A small sound classifier, trained from scratch: norm layernorm.
Rows from block 5, named by matrix and row number. Each number is 500 + 50 x the weight over its row's rms, rounded and kept within 0 to 999. All counts start at 0. Numbers have three digits each. After the name is the row's rms in percent of the matrix's.
# pw1: token mixer expand (model.blocks.5.mixer.pw1.weight, 256x128), inputs 64-127
pw1.50 127:496488506466458480512468472591518476432416497540575493425445481530474437472503498587639507537515493488592513483538506552494466517444564542456574463491484514366511579522523560563461423527456488
pw1.51 130:532446506511446525551473461594517449463442522588596461438451446531481459500517473598627502577507460472555490491519482556561430551440528564466547427518433493438496615502533550507461444532443464
pw1.52 102:518536437480538577540491546532541482442494448560440467501455544461465544539572464500506476486442484478619468382543467522447488517439501475530542479498443470515524512591572523506446496494484566
pw1.53 117:465461436425589608489487504518485492532506472565545583460524498523522474472502459509509471454479522506522439484466480523465473600510484650574463482567503490501531446605514508462492424337468507
pw1.54 067:584494530420496586518493414584528449455435491529537495496486429503465440494569443538571500557453506453536502467483528516507449500389542508418490510571488493441459572495571573541525447497422454
pw1.55 159:470458431504416506526537526524472534519498567562536502495508475595483569495501423550523556477481524605528515353519430586490422506568519525508494450445414451511503438493543535421477464440449582
pw1.56 098:547481573521564504437473457505472522491525582522484509483573457465465466487416482441519541452602469584399534510528515453558546377532531523516535462618525414486495492453452433513540545479547381
pw1.57 147:421548505563515463498453507490509589465494546511458448476410535460482455462526520557509495512496572573483513513497513530570541432574458455579499564435490502439538448465460474522474516560476427
pw1.58 063:494537475558411402542494479489494568481465535523436484551417490554492492547532487547427516525468413443487450464450520547578526471432426426502476545452465639510536531495466515464487502556453669
pw1.59 068:468573499482507434462549572543486471492587482491429552480486505467445511516499626536447532382552498556517483539570486431450556502528519519489575489410543549590470578481468492480463542483572456
pw1.60 077:506482404416489545524548572513498513488527462559597560452518494557511537444514471527494560503434464531537465445482483507483458561584447451515512504478481519479508492559478567421448373461430574
pw1.61 163:541546462556362405500502461492455519462492541487531565498492474623440596551456522512577523449562481567547503489469503510462480542435519524467496482447416521499408559537493584439488443534513505
pw1.62 056:450558595461600555503492501582479468473548426537485587573516470413517467418510480463536433422423548522527516451556518514443515485490553487430431468492563544535490483496499505600536582494481512
pw1.63 037:403500446473565500524490410454509404487605512567552486483452494455629418548460440407519484528347482523514520515529479516463394455490518441483579495402492466486564520548485529550536453501483462
pw1.64 057:466482507501557608482519515527494485581484458602428533502570449544541526543531495510442423538520488500435587466513496506610462463506519483435440480496453474537515464411504484483471552528439455
pw1.65 163:439439425510413492603476458548493443542481516493594475539414526471535486389568444624505452549384475426572440530524511497534479621479477478527453524471566476428550424482567548485457448544483523
pw1.66 203:554379504570574464596456460502509416460536519542543504548383532434478488457489448518551435473516523396537535526431551470472550510416490576471514536522556458434424505499536569502551473547542377
pw1.67 101:461533460514494447532524570468494627526543481558340512530508470470532420528447423452508478561508484481480483458521531557509524430400528447514393556598480516483500483512481479459505620521495611
pw1.68 091:417414473474455498537501572477511456545514447506563509522494446514566448448504397515443500620401470505485569463549468523604510549520503493465439500455396452457530453555499469480474447564412558
pw1.69 090:456528481575478476528607554541577582562511470544451472445490546537638472492494448472468495523488576453542557441538465560580540502422535557552435460458461550460497548453531499449403563538503536
pw1.70 137:492540448523584542463510450520495552409444527531418401456484546474463436474483531461542469437499534467490538522407507489512499467491408454506491608450558466476616482523437526554547496487497370
pw1.71 080:535538450473314464524554491524491543441368507480484531459494478562431541502533527545610473545489464601557509416484477561498457515508534504459476509428461527407434516492580574525475463482446564
pw1.72 080:528486577443501561426463551488518440570496503529556490483541494477511482515547440410415499590548475561473487527477495471656521460564486606542580494569511533511463545422492377449463516458513433
pw1.73 064:462544541541414534496585425558523433551506475454515482492525442578540493551515540504508501603483427463603417492540405450569450526428445448508457457523438505510532589496535486446416512535524537
pw1.74 168:432476439503497461535450519534576628436526526435474453503472516489519457465556486541519487499471546471588494435551483536457518523450489580589551483456495513507591483630506466526442467529459512
pw1.75 122:465472429507518479635477559494540548411551469542458548497392532467493547385533491538501459389440526460636467449530516511467535569443463505545404552498529494394439452530531601533457457515494474
pw1.76 083:415480455550507458478509536518507601435433553570414389490439524469508465459553493511472481493470566559509528494530497553525529456562476445556465489480476534454515469525509485516499562550468450
pw1.77 103:596510470434511595483483446499460437464409449574530472513476467466467417518564495498509419560406477411495380568528528583513444536414528497468478561605468486475549525493509561526541468465458498
pw1.78 049:432505423485475498489474486555476622544469538517509495514493554534494435447508542526545499511451498545526505460526541503482456507496518583446511514536456468434549473537491438575460482497539518
pw1.79 056:425597530584507521503541418574539542547452511429439525511386507445496545518493504522473475444505564487505469491541517505498501476507483468553443511435468603481521451540501526539474567435573486
pw1.80 114:538497541467464530512461473547524531469498474464514555509442470469519534494641515515490462478550559494491474458552472526569524513499560586531521474559474522525364499490565440553491592434529410
pw1.81 122:562428461478466474581476539526480451408451526479520472524441527443453576392497547435505417427518539533573523452478486518468533527472529645489478483499474477492355548545546494554537535490504447
pw1.82 063:482605495519556480525482421525493515445528561495484605510454529501425493467497536554616534437490520488513426492521500465435545523400588617549514471590522529439386601547440550512492482478584468
pw1.83 160:564441428454489514547571605507556575488551484572396432503500457457541439479502464400464493562482448497510540422444497504566483444470525500513448558580394462476502497480509493477460623540476514
pw1.84 118:414456515450635484542439523549511536455580482611470586493417424462482516485513450573554482443503563493518493421513532528468542515550524557550506525516582483509430433469473576488465515402503413
pw1.85 048:453432446508475469531463443483487447521452486501474483502533461572541490525437542494404522542531546507475527496550480567490525451448597481443467432506457535561505540466480539482554511608496629
pw1.86 103:560458468486349496474552466463465501434449419496497494505532456537509484550525567513502451519502452451564438545459501580512459613438465429446475533519408618482424562489484636451493443480505538
pw1.87 108:504541458610497463553546505516577549549480587487433413475501538527526400475548463455433444596459482529543453489485487518554501458446380463464566504485494531451546549575553491466414498537547496
pw1.88 038:391502580506608520509482451413410438501531470434582530510493506575449462472392443641565465502530584525529563587538448493457511462496505496543495474513430423509521438557530442564529447535493513
pw1.89 143:483487527469572564491464511497521495476593531499535584449499515491461527493467486490581528432546569495495549487500490420445517471576553638558488447562589403521499417514523424506520508431524364
pw1.90 041:372623516478520433468513491460531470477577475351486590496401511478488515468482492514495597457463510482441519482539567484436569501487513449408572490500474531498547423389418559481519468462485518
pw1.91 101:480581548504453536486494457549516419470425473493485362503456499508512477500587541575472464508484477479491398485677478564492480594437485434515575417402496586571577571579502518516456500527452532
pw1.92 089:428522546433591488589472467491525496467548561484575579444445504489449523491434528578653534423541605499507486482571495433395520540521585572533510454555528427500424490557544516484497539450510414
pw1.93 091:602502593515462486450458502449509444516573427434519528494523443467523533553449496491467515494539491535445496556470523417481521520535482533446531486510465477532492546511444490522547457624466520
pw1.94 107:509545563559470498466477475493474449574450469404520515473582485528520544530523533498459478540492459594514414554517498561467479529593503506469495426334449564529496550567488453544487454502508484
pw1.95 165:442588505414634570462500411559485528465534482516454538440500510507487462495470484536536492482416481420503471553513597483471517477477539461525495559488536532380602468471479484493515438503550474
pw1.96 043:509447484506465561517445513498564492403367569528569473499438463489477474463560418614590586517567582487598482494458498549446465520434495597425531508495549572432537575509465488470491384438483417
pw1.97 137:548461496525582520423461381501507569401471493551426426471493451458470409514481476517559499497532537503466589515444560460562499451456449467500551545492543461474643481490483478517568501550492368
pw1.98 098:568464431500472463527554515517524522543562528562410434494548458522590496545526507504464469580472407454547508465506507551608425451487487482500476510501361572517535628442545520430472531532544570
pw1.99 080:500522430488508510558537476475531517511515451527394580551496527463472437469506535508549452538458470439567382441500519522495442507366444469468459551580484556422429504556543572470503535490537513
pw1.100 099:585396432480538492539516644460566513485595493565405463522531530458552476516475450429467470545451511487508533451451538535492507492516616449515421547584355451504481505490542445523567561538449550
pw1.101 089:397518553500608487552502496529568524511616545450447536459463536487538486423428512515535495416587565488490466504516466421503503517564498586534452435533574468462484472616535434517475515487545374
pw1.102 050:441569508433418462503503541476479523407468554483475474443511459527457589479543569549514519418502538510542424495551467616469504498583532457465649441447566548583505475493463580465472518373542574
pw1.103 052:517504464527434532516504578499587482490459518527454340426439478514498503489584492459505483527569496504560523483399477562491469474519483518538441494400513500485400536531551456548454616526469397
pw1.104 037:530510486561461479523505359606555450466583514557562488448464415427508527495545438548574488579569532478518497507494518536520484515495529542491488481552490533527547424494489606478452488557399425
pw1.105 074:488495475465540528529487442538498480495499519566582634521436452550449439486488450507588514457507522526548453477451442507479509558413514603540491492543537541416435517563495543424426385406553492
pw1.106 095:492563560534398521517433529554569572473441477400516512440486501499485558471440489484598542469545555538508506503512484504437528526566529528497492482452542465472454502497561446545515466491438469
pw1.107 041:573501444538431332478585495475513498496476523521489507551515450472547509409496579492509406403549421544480426515500552514535438559505472488498548477503453603457446583467532580505470540511530519
pw1.108 042:456644455455441401505536464529524480541490514497485494525548478576469476436430541545502533485523447493548508502484599507404449541547562534516452435447457486485437456519517531531520527431531495
pw1.109 128:528456384463571479486598504521527469461552498563492436483556557474513515425630498564461502487384512444519421522568497562450412601606468429528517488513452497525542498535498538491435468430444573
pw1.110 126:504426496524483505551456430617537510450441513569561454495414468565476438460522457595596480526463494438604511480549473547489457515410513567525506454566467486404526509498565517510434418541477471
pw1.111 085:382482532420670490492477475477484573469573476492514550465562441484493482487441400509487544514498535510400484405509502420545547392533531493579516498554594472488541424553446436393518445532482535
pw1.112 145:449531500450532586504483546505479527524535466504554582400587473591516464508467422492530493491492509564534474477563449528517472556531512628491459449532481503527493475619464487445477421432465531
pw1.113 072:414579545537616456529463459568464583514508469546489547538449461506489457372497411559469491498500649569476501463437502557506540466554452456513414509514512489436459448498471471505497493531479485
pw1.114 048:539554650477478490481461558502474452549515436445532529514508459494447497529501430518413545492516473542434445538597523484531534476497492430498433475482566521475318428471465578474549481542488614
pw1.115 053:405516493454533475522534517511503501542405509488473487454430521513607504481631480615464488454433492448570514504504466531425509589443460573542502457480499505482550525535560509529378508541475547
pw1.116 051:478582536422436567409476563497505535449520463493566461521475488523548465489576500510475497464534544551441417481622458480514502585530502567531519443551512483480390458459528454553438545437512531
pw1.117 092:470552588465519552490499524519500466515566534453550535472447486486453481563488477514544541409565490500556408486598471359508490506473453605490553450563589487523456490513509505468449522381592399
pw1.118 157:478458413506414487543500476536495471507491479485568541507511494527612499471541458572494422613282511474588506559509496545558449609512521452521472505476406524449529501517548520499461427548449539
pw1.119 085:541400504403641551466499532430560531412544468554494561473521548489470502433454441488533562392423589438480547495478561440526541493562560489490463531545523432427547441429521504459545477557530420
pw1.120 064:514509430531488542476468540547499426577435485592561440470447374487486462442515403502475539532507568481477459441494414600539402546449400519507559496530573508537468520547455530505471504427443508
pw1.121 074:470529506578454438526469513468465514473442515540457545567433502477506517438475439498449488565516509535483495504457501541510559450523411422528407520448477535433500520506459571486466566574508557
pw1.122 102:578577512321368567477488548536530477407452447493525517506543496535476470510554532457541453516536547524492354512594458522590466547489464568502502472521499525494428530483502488531487463386468533
pw1.123 177:490551512535503508509605525631557542537560552453468454412546554571620442467512536501500501487460536470544488538522450554465433599471490548524504418469558536452554505557506478544387449515486474
pw1.124 090:496475494456485477488487410567571475580504452501475456494529502533533512467625560499450485565485450493500491487533467463548474519574396440585475534490418536508569440441505447540421525500529403
pw1.125 080:401542508453464432498488602535496606490472495481477506480436522505477449487528537513544546384526545560507523430587459492516520481582531496500530429479604547510451484495516495500459559402527545
pw1.126 046:542523480552559491473484469512489468469464465577538495516504479520429476536496575500549423514489425407582485514484520558451407532468503466396435499472470513470482545469476598481636506529425490
pw1.127 054:432544493494412487522498490406539613500477611581431484536471457511529439565439445471419512566501545508470486525469487561552515431458526461534427564533442524453545462543500493475572589474481532
pw1.128 043:418598578487582483541486526531450516496602610489517572485513565440527537512445530527559576385479505453567424511496505419434497479571476451522510427533549550563451465596542519491537469500505414
pw1.129 069:525622488556431444465477417500512462556436566392475463466565534549471578506544579523456494543529480596529456561464478498514453496605501472501497435435453527519558608553517469588462476486501496
pw1.130 101:447550550542523508524520483523458410560569517436571569441519577551535537485463479486499521486428520493529482583485484428474515559525504489425442498481512467440474475588512496506474374544497491
pw1.131 038:478493477493427432503526456521546505482471565491471517414436525553476403519557534494459510499381470396572600519545481505489437494444516546506418553495431505458561394503560466452454512526516509
pw1.132 175:517541559435480539473515541517512470502532529438593512447517468536460490577460512499539569467579518511529452529598457424516476515543456623478579378502571507551480528544493500437461479363527450
pw1.133 134:443571509478533533433522482520479503473480510500478438443509544491472490445490590455519529412470508530505604500485550508485508443546496433521558546396544522527620517458459465533516486465479453
pw1.134 041:447513481463413473483461511568539405459530510530530468515468509452496417479532498567553433588420469449537522509540539526526493535525523462522580502503474413469595517518591474527520473552424475
pw1.135 053:519387481551555539470448538402458565445535514514496483482565497438527436494387513443462512407460556377510605499504529486470544443459631464462507567550565474478590486477532509518577473538461511
pw1.136 079:460497473538437429614463536457482550523434512536458518554488487482500528432487478490450413601491514532511525484448518571516504414546474356509444529447462569458355518489499536471512536518480572
pw1.137 052:558470517488630588470498525482549464543492534570452562492601484459502456557455424496528470547478566413468452527510575546492479546518510537459402522550428456437533526507460476431553500504561518
pw1.138 044:517541441531426424533557507414484539516490479567426533499396521519466451492529531490516522506459443571617549484567537514556530512465524459545508508441537550457504568464430605448567587465565512
pw1.139 073:538538495416401526501552588520554531436480442464470506478455543518510508476503548496501479449495540456540433510504438519483439665551488563564502447416514503525427473492507447552468491448497481
pw1.140 090:533492554544427512507487500493471452509560479429576529539528506513492509508449527515526506521450544468520484534570468485461528606459549505458493392470459502467540526599508524514476373589467559
pw1.141 197:459423452455436518501541523586552598448461511514441433475443484520548419468595523543517459522459522410552429423616487566524479500392497509528534467540467562470575531526504526511380514552468571
pw1.142 105:571547542551466466478498487490490386520477525406519442520509571450508553454620566539477557541516413582512533545509508399537511412578496461548599453408444531545477585509504397576512527546541471
pw1.143 063:528366484509509400529428415510448431535460433479555547531460527488500555444578597567453513484465442515498455562486544477600505490535465515494519517529472574529454523462492535515522582512605374
pw1.144 115:517547570501484554533511511514544431556535452459522525539398490485552508445605452482440455593465461557488432415570467506589467513560503459461461466512479525495335469423551463530434563498493482
pw1.145 044:465529552460586372583482563415513547537641561475377487539455496483547388522468433463482522628558488529459446522532510513483493423483548457496467513536547417506493455454561479496497546542521539
pw1.146 090:509487513442493476471466440492505466429482498434514554473455514473439504476533601566586509459575460547555473503514520455527561455442531528477602468552552572486456539491484509472528598356625417
pw1.147 110:518514542556509452500446486498504505566528524517481479502443517494494493402564462557485485524512518579474452487479471524529531458542417401542435562463504507386489472435435508503472493538505481
pw1.148 109:511467481475388470468515440590500515464464455554565486429506448615490509504505501531595518575515500516580517458491426592532427541448495571459519435488412510435462489497555556498423506516462512
pw1.149 066:467519560539518442498482460533553575575465605405505530453456547448544457467605448552500514526533517524517461500492486442544497505510504617609480551526623441539535456495484399545466518474589446
pw1.150 125:542466465509518594498449499452471472550455512546574563453576454524499547482451381519501507516487593513471513535469476505549436476578550516544426537485510352495480450515510434449553420443424506
pw1.151 076:373507482462524546507463398542529565510495563445445534449539509548524498442506453473533446531481473487521497493549485462522428430511570547542432520607520483369542476517491481544448443480603525
pw1.152 106:504459454413613580531507575496486483507565531559515571461541461471515488481477452498506523506497593512509499504506479569477528473517508626538516440533516466518426535573489432426497470365497531
pw1.153 112:481645491531424449452566462491504463526482475392487459485548612542515539494574549528453499533544411575518412586511460490515482543632469420468531439340473564566496575541477500519453517491542507
pw1.154 121:554507525479440532477527451646525485521415463497551415444513486564555471461536537607554531583437495474524489487535457563543419548472511510442519370494502533473586586468530487589410490564480513
pw1.155 040:528556505542458501476446519514457587483499483503426475417528547540517482473549500474469536511490622494418510481472473485488527471548539534577458435508472552445542453389523470494494450517584573
pw1.156 076:402513514493550498491456530441525525578584449445485521611506489436550521523594478482454490565431394526481520480519550497528528393499487363526557579464528521509506448493509423451472539568542600
pw1.157 072:514497502639524484490512488503494592488477501538440388470502495475558464482482523513474513411541625491474491523523497517498556489539497514557491506429427459425554503542420453450487488590495432
pw1.158 125:446503405510517521667479499526490481503485529538507515493474519530525459423429425515502477469419562443549491520452530559424522514466534501519353509474511448432533428567522553461479395500481508
pw1.159 131:472505543469529500479483455516502485565480503467506538496458524500552470371587458522464508625435423566477512458461479440589500427597426441453477506533520486428477504494532452523452541539493443
pw1.160 114:455523507470458526538460544534544567388477518480462464517435505515503523488515490536508468512494637499568525474509463553493558521480490509596483412394497511477559464566523469476443484586456523
pw1.161 170:471447506499520451531504586474587575504581468486381453513550493430574438508491454463476502612421439499487536447509543461576535435464551448551519552561486508505568469485509431499511571587475531
pw1.162 081:547542437507406458571507475486500567487425541451439466474530545561514517463489556547558445592536466539544415501467445497539354489507465562490460481486426505446449546559571494475446487439525480
pw1.163 125:463432505471546568474482541534525484465534521514532503447483511475552517480508508501515518455535586433488599507474503469515502516525539610609501511538553435501496373429540409522508525443533434
pw1.164 074:441503549504516536548478568486547477536480445474563582500426478498489545508463426489498507463556495542480549497510536438443557539513560579552403446520584495501394417493528468477511528486532483
pw1.165 060:481497428504439529603529510460509545492568585447438560550517514508518510382534446526506488413448465531486384438561375478494488484485409578555469452561545529464439440540579570415444494451492596
pw1.166 052:614496388436363497434483471522481515445513529488509496496522459470523520495550532604501411616486511434539422501515530538462497581440546520482454544494511594535392524465525533474474426450478631
pw1.167 052:500564447443405502559483446493497477429530551462556548457498498508519541497439532567556420482516486445574393504552462504516554563396531567560519604463517523440524469570494561500455443521572495
pw1.168 073:552447577499545522443429501436487465449541428500534478527497474404502506521427473423444554392605514520434456536524491417552555505546499491472443548556576478548489453407465473472524502548492504
pw1.169 073:455554494558354513464542485525514567523442517479428386458514470614524447506497554458530544538564532589490518566497455565587508441476443531561506514424469578466547520539440476470460543491485505
pw1.170 072:468548558437545574484527547528501484499527453456554544484459513492509497467548459496475455525500569534452460499542478446518498518548501561472497513525510506533391442440539419604506616416521424
pw1.171 061:544567505562473486505500450454451486522308538495486490540445495497452532511553501465463464508515514484511481456535463609542505511572502477488515486438490546564462546447467482571492577499473474
pw1.172 128:551425406540547447531510548541532470500498511572472462511465523489530487335514548479495474491510564435557537540430520455582547527474396543532462534538508469444498510455482551508447519525538418
pw1.173 072:532599506432536452523491518491485582417578483518435602502524429460540465522414497459543512508585545480491457428527513515499613436397545550590454503619489513451471553514412495432474482473513565
pw1.174 094:549443461570424496548476446520502442522483497519564477542459486555518425434504459577515440573395520482563477523462436512545445582483447520496418488430475467396553478567561541538458396607444523
pw1.175 144:536475491529557463627465526508486399439580551565553571507451495472455518447415470481582505442485552454565531511504534531463561546431584575461479506515519460387435521523521601512488463535498508
pw1.176 126:508566519415478529488503535516559496471471469402550519401499511495494456443545490521499495499498531541583485500497436489519522561569399567502587502388546556441507605644494464585447420468449486
pw1.177 153:512539504477533638527515479525514493518386472549548565383461510560440475500511407464541474482494554520535555462356466491466494471452496587504469524501548409475407440530550464539502500380493439
pw1.178 130:485510489484479568520492531520535489535535539436563538413538544528582471464495470503535504510483560528531520485522435475491470589567501660543458495495488449461509491592541438528488431472478465
pw1.179 089:644460580510544620480472462524542470501512521549538503444502462471477554547497497476506477518484440463521576503432495455445414488500561503519513499446481421465508517525536434501532514537464367
pw1.180 152:450503566459610461495443524463508517549590441473493553518516464421549501503473426472470560552546476563402521475516517442517565392587565509556515486568592457530521443438490348492531571515487514
pw1.181 093:528449410526452418531485497516530570536501582501450456509567488525511460476581508520448462596504401490546430468447515500604467400480423449511571552479487591440505631504490541404473549535539506
pw1.182 165:497520519517505477550431418544556527556513501369567567505438541513528569416578504613499503506424477527538457485471502461503540502495450494595492510435539547457498468516518449576436490520540444
pw1.183 155:445555514500426570603638588541479584453530565525447522475462507556493509519475557477529530408536553514560514414536426530437519523428566561471447441491485525491425546559516521442479552470503481
pw1.184 045:505509466557435471467514375481492494501372452426500466509509492466429464462484454541535398527473518548504442577450520603539499529556448471545393509383537478553452522484507528479498446516514516
pw1.185 067:575541404530401470589505404501526444502441530529535527478501474544520478462548519591505439637481339457544428480504476577567400483469508456488510511468402518440483546544588528502476428505511580
pw1.186 101:566460515507495441512466417556555467555470493451522473523430581480524501450614530578490485543448439500585476524460502384539505479464450483541523532519518555486475503481508493519431494507605401
pw1.187 102:546370413498513475520446508523508475483439505525557535539498440477448434380573425478576505553506523547584485466433546512526504434469478609524559512576563495319440528556552531506482402429445465
pw1.188 087:543563466459393568593577505545502519511542524493492482474467483473518445519582481549482443481507504469540397479620473568479486609375439501587517476509490537497557540588530561468455478464477548
pw1.189 044:482513527542548400436502432441511486531463492577431427521472437498470499508495499528450375675429445568495458491473474477505569482462498446482357526545401520495585495533518460454476490482442615
pw1.190 080:557506536457451550456548477569541437427510467557475439502521492512490488494572547538574436550433480431559488510575489568467453551415539470434520446484447530510516546482552498549500465542450476
pw1.191 037:539613415519482505498566592440524481405440518471499446539533500472479551501562561461526552459646567513472582599532478444492528521554560514483532466406517527434485534461418499566486457439494521
pw1.192 080:488472551588400488463513527536498543510548510471546507479591499565515456509428497460479523474502626525506570471490465559458492517487521560466412423439495529434516491557463504485491396596433579
pw1.193 110:577527475565445465538547524545553470435453503438468457406477528519476442398599573526546499504561538501566513491448449448532481495480386541557580522473512593452431578555526492527420516432520421
pw1.194 082:438598513444553469503507367575455494487562544445551541448489509488490504506491590597593571385505510510516421525584526472443591527490517481562596455474592581483574501583454456467465437480532491
pw1.195 073:452520546553518464599449453459501427606536498457560591500492506547471580471463439502543561524520530460530511529479441447441525516444561538541451397490549509507484471619547481529514419545488526
pw1.196 064:584457606447449587490476559497549441482485455485530539472517413470451469508525527488504533510574528533466508507507537484584496474461547619491555458594552547477410497479545428511540541428506596
pw1.197 097:427503527517457417463474545480513521408467572486465475471498512505484479381515504529508561477503601555488543502474508523528561481587503428521502558406503504449548445490459501559492486600458494
pw1.198 072:525473446440458479511553520562507472560538446539564508481547437568517482470554490483484468521491453518556464470574497608559442608504423531448534458566454527492461498444458583461363453479447567
pw1.199 138:578426514600454471431516524477533552435557548473419405473614508474557459543470563498475519460542487495468586552489499506564504506541480513538519523432419492505587529490444446491497454626497486
pw1.200 100:525534472470477597461504424508448456500465530466576506454552542600437471486499474586612534507459521457553438568500477503445468523454520476494493503498502461427580551542486547524475379463495528
pw1.201 095:408533471481594506495441517501544636551522496500395488513569482454578399475512467450467500550487543461466574493444547492532508405420503527533531559561565502498603457568511404524525542543507536
pw1.202 086:545430525532438498522504497493488496491412495472502504582424471463507510503516521546489437527554563486503540476508468476474517471443542585525535452537484533534330540585562492523517570469544445
pw1.203 053:508552562457474449559491450473464446457578536414504554544458485518431539476522574507656529375532497425486456521550566495424595532450510484517594487523527496457358549521518523529541439512555454
pw1.204 130:524516545474512532499486501522518460492565611445587556460490523531461535486461524476598521398568559500536456488503462405476521529491537693455521441585575454489431529552464531500447458432571427
pw1.205 175:524610496439364542497540476515473473490422443455511513509541504565489564533545598470503451517471430500534392482521493568461416597511563446465486480457384599546448566544538538561499492453485568
pw1.206 085:539530488481430494481532473670497484458475477585542523444482431588487461467592476543592476541469514526617517490521456600534456609435519505509506492478438535453522546476569612526421479485489463
pw1.207 131:466497438497387537569591531515492617488499532497457458499463464566543531479502552493507498411521510511516439428549422570461484555460506547543405467526420560527460509553494582437483525458500557
pw1.208 068:586481475426483529499514542532492577398474577542508495442494485516482501426481536493612522404505529573519521403518477586469517420563551517512495488518528551486395529454453575538457511382552476
pw1.209 060:560605514517468461442486414528571463496422504464463489500471599470452508498602594484480440557525545534545464513501481495530500543534514505545540520441487597467445604541577456589479489439549488
pw1.210 078:508418446602549428640474493509480490484499506458501516568377503439511537433561526532465372456497536489559440489453471495486497525433518623519468506527469473562439526576576536514495517505569465
pw1.211 040:469530484454563477550424477533552523501469486504538519518456594459554496488639498496505458422562533510493469447516466506453516537504507551485437470454432502509467470439566609461517555497491430
pw1.212 075:522417460464426470462470637492492566476522557576555537525520482495468513493479501517527551467523511601447537500484488559433552450594525502495535504488568474534395479396449570549504455446419582
pw1.213 072:580471445531372430469459457550499511480505482534528483419573418540422471534447443522563550522542493581506493496557415559610427503499458554520489483465444492455464538462530487453410471525446483
pw1.214 058:483621459465578519529531587441470604494697458453483563497509502510586438419470509460471552525472525487496484437508583492498512414470549496562486501578531522432572492566491415465493518605516520
pw1.215 085:388515532579506523534499526522534568539524536477436449475461538487595454504568474491458468598455493480495555487559500471550500465476502498560493518437511489492613421523554419527482579542542445
pw1.216 070:483591541483511590510553479564537442421411495514509513466480530516498506518571522557434501523471564451486412555577504567457462577423579439542532505425524570574509562563532465504488503509479550
pw1.217 103:560452484614561555404424415509518567455451499584453427459552429472474425521479436507531490498563564470459556484489538483594488437510503523551518541499477400487614474490501426531529439530514377
pw1.218 116:412474488557550408529491473562511531494499458456459562554436523533534528496537540449450399487440540460527495517543528611427447597534517467455443491392499564522504437499482573565536514469481514
pw1.219 053:483505547478648469506444527559418501520583457500594633436563453608518491553424409568587551497472452538519538470519498477513504542477534559488582523497545491500527503497531486480490405489529468
pw1.220 054:475467463507614594593478500482521477556557471548464492506507527442593478526430470534458519516464546564440498557524441576544528552548552528570489547472524463537589487520501513476532409577418498
pw1.221 107:467517525543489493559443424538508502530513515392560525518421554501586506419557445548472526527437511486520502518483465440523521529501489531559471478491535484441505409578511409540482469540524458
pw1.222 140:430548567545578451511469451522533559511595603363523581453462537511515488483453562532540540420563534541527478541566462382480568481532505597520545452547579502434504464547475459528463470537592420
pw1.223 070:547487585539509481595442510491526443481471472419529514535429560466505573449554536535505382547527499489489489560469519375552542504467486524508513506516443531496411530532548441544520539494626506
pw1.224 201:479596474468358517502567466483458514500418467495489527507543497587478589548527542489486446558472446508500434507502468602468381541520586425432450484444354568524463554539532554484513500475474572
pw1.225 113:500462458474496531527471568481499582516484478537571520454572450522499410528499447489502506556499566555524494458584434621548504501507483592527551447528474516511519587587482498402436413466470595
pw1.226 102:572480517467440442548547489488505420533497462473503512526516514457525583455561487560442510520449374517506426490409502503539475523524503451491568514438439629528409565451492567471485493511541565
pw1.227 090:518458479507449475551404442535524413509521474469583582540465521492520518471571442591507489567307508471606469542525495472520496674447504520516541525476487501483526462544566514479483448539464493
pw1.228 069:495500508459510626496471510519493481521502503502579598467493505519468533479475435510515506509558637505461488517486478461477490509629561617553502520460522382574478424463568396544512449464465462
pw1.229 097:496557555523550581496539540610536588474512506501520468423493516552577442476502559481516472423541600483577509505530425559496459586457502656508426466455544539437472580557520476515433454480552493
pw1.230 144:520464530464534437486462453534515474480453452498486493534421497414510533482644548575481407467529517523515451489526491508449495478531549563511548474515487528555433494523541474549540604418515406
pw1.231 062:443510513515577520571527556575562535460519549481535494467472557526507546469479537535594553464480553456516519504528482540450535538548562535552525477394542466517441460619544519524491501460460442
pw1.232 036:407582473508442457513509547478521509523449448431521498539455457554515591542543557517507600434536556494472516539474533436539537538526566502466575516444530555515492475506504440485494587536474494
pw1.233 144:496516461433465510467536429550495530480459490497461555434534529604446559572483515492602435573497433420555529528467497520487369503428573475493485514505378462463542504466579518477490474520534518
pw1.234 150:505464489423460545475530527628568613467500493479435480409530546546552548438560511540558482495495534465528479440537439513536460523531528553545475451612449541433502484442562470560433524480511524
pw1.235 111:506492474513449475534539458552514552531510497482427424521507462506570431493576462472464384634440404454520489476602515554584425461439524438513499503561426590430552538489530486553456544563500549
pw1.236 110:480500483525551515543467481507491518522463506550464518496432476545478484449548402467452456553477513546479440478479480597557490421494414419523376520517544541409420499485475550483481515501512556
pw1.237 074:557501505539496550523505450511516427596519485493528552514527528500542424489597424516473458612502404541485483496441529468602454438519449479489493539568536468486364536472539472525514535493522429
pw1.238 086:590409522548537551464520466528544504455581530534437423468590500477549523521508508486500517568481404496480591471467539433517431473591481464546615504404425462536557524509522405471479541537479391
pw1.239 039:378591543556449482512570560490538541469528514466542445477432530511466539426548587535468566469514507545477506417572429513532500486569455498583535486485537585567558509544519478540525454422487497
pw1.240 052:532581482413463484446565456566463507483461416482565501424487524497518556446510581456564470408503447518538397560519481480505438632518475498568476497445508583506586498410482478506491454490579535
pw1.241 173:530549418426408434556563424497477520523463536449457534506516530572471576505546557535526471577515425475541417494454450490516407513539503458468478501522423536495444544527554567447486532440557527
pw1.242 077:561489552553534483505485471485506457492403481542561461492469488465484502464654526546434513596567482581488517475502491509624459453550449473542610499452493517512432530437477438505454525522466492
pw1.243 046:500521418509581492574503565478514519521612501566443537386517484425540442470521443461523431529413584469451457492443565533481526428501502436528440539514535372471488475512540516545554545481431503
pw1.244 054:432477448496413492573528514483529469496519534517484488529463464531505514513563477579471488457441477465499367447561455578440468624538471476611481470510455563553499498493477565441428464407472586
pw1.245 188:478485470410550630512456524510542504470510501538519546374545477520538451487510451477548469502510603498513538508495466495517472535563511634640477517530545433498489418557552395494505482387475475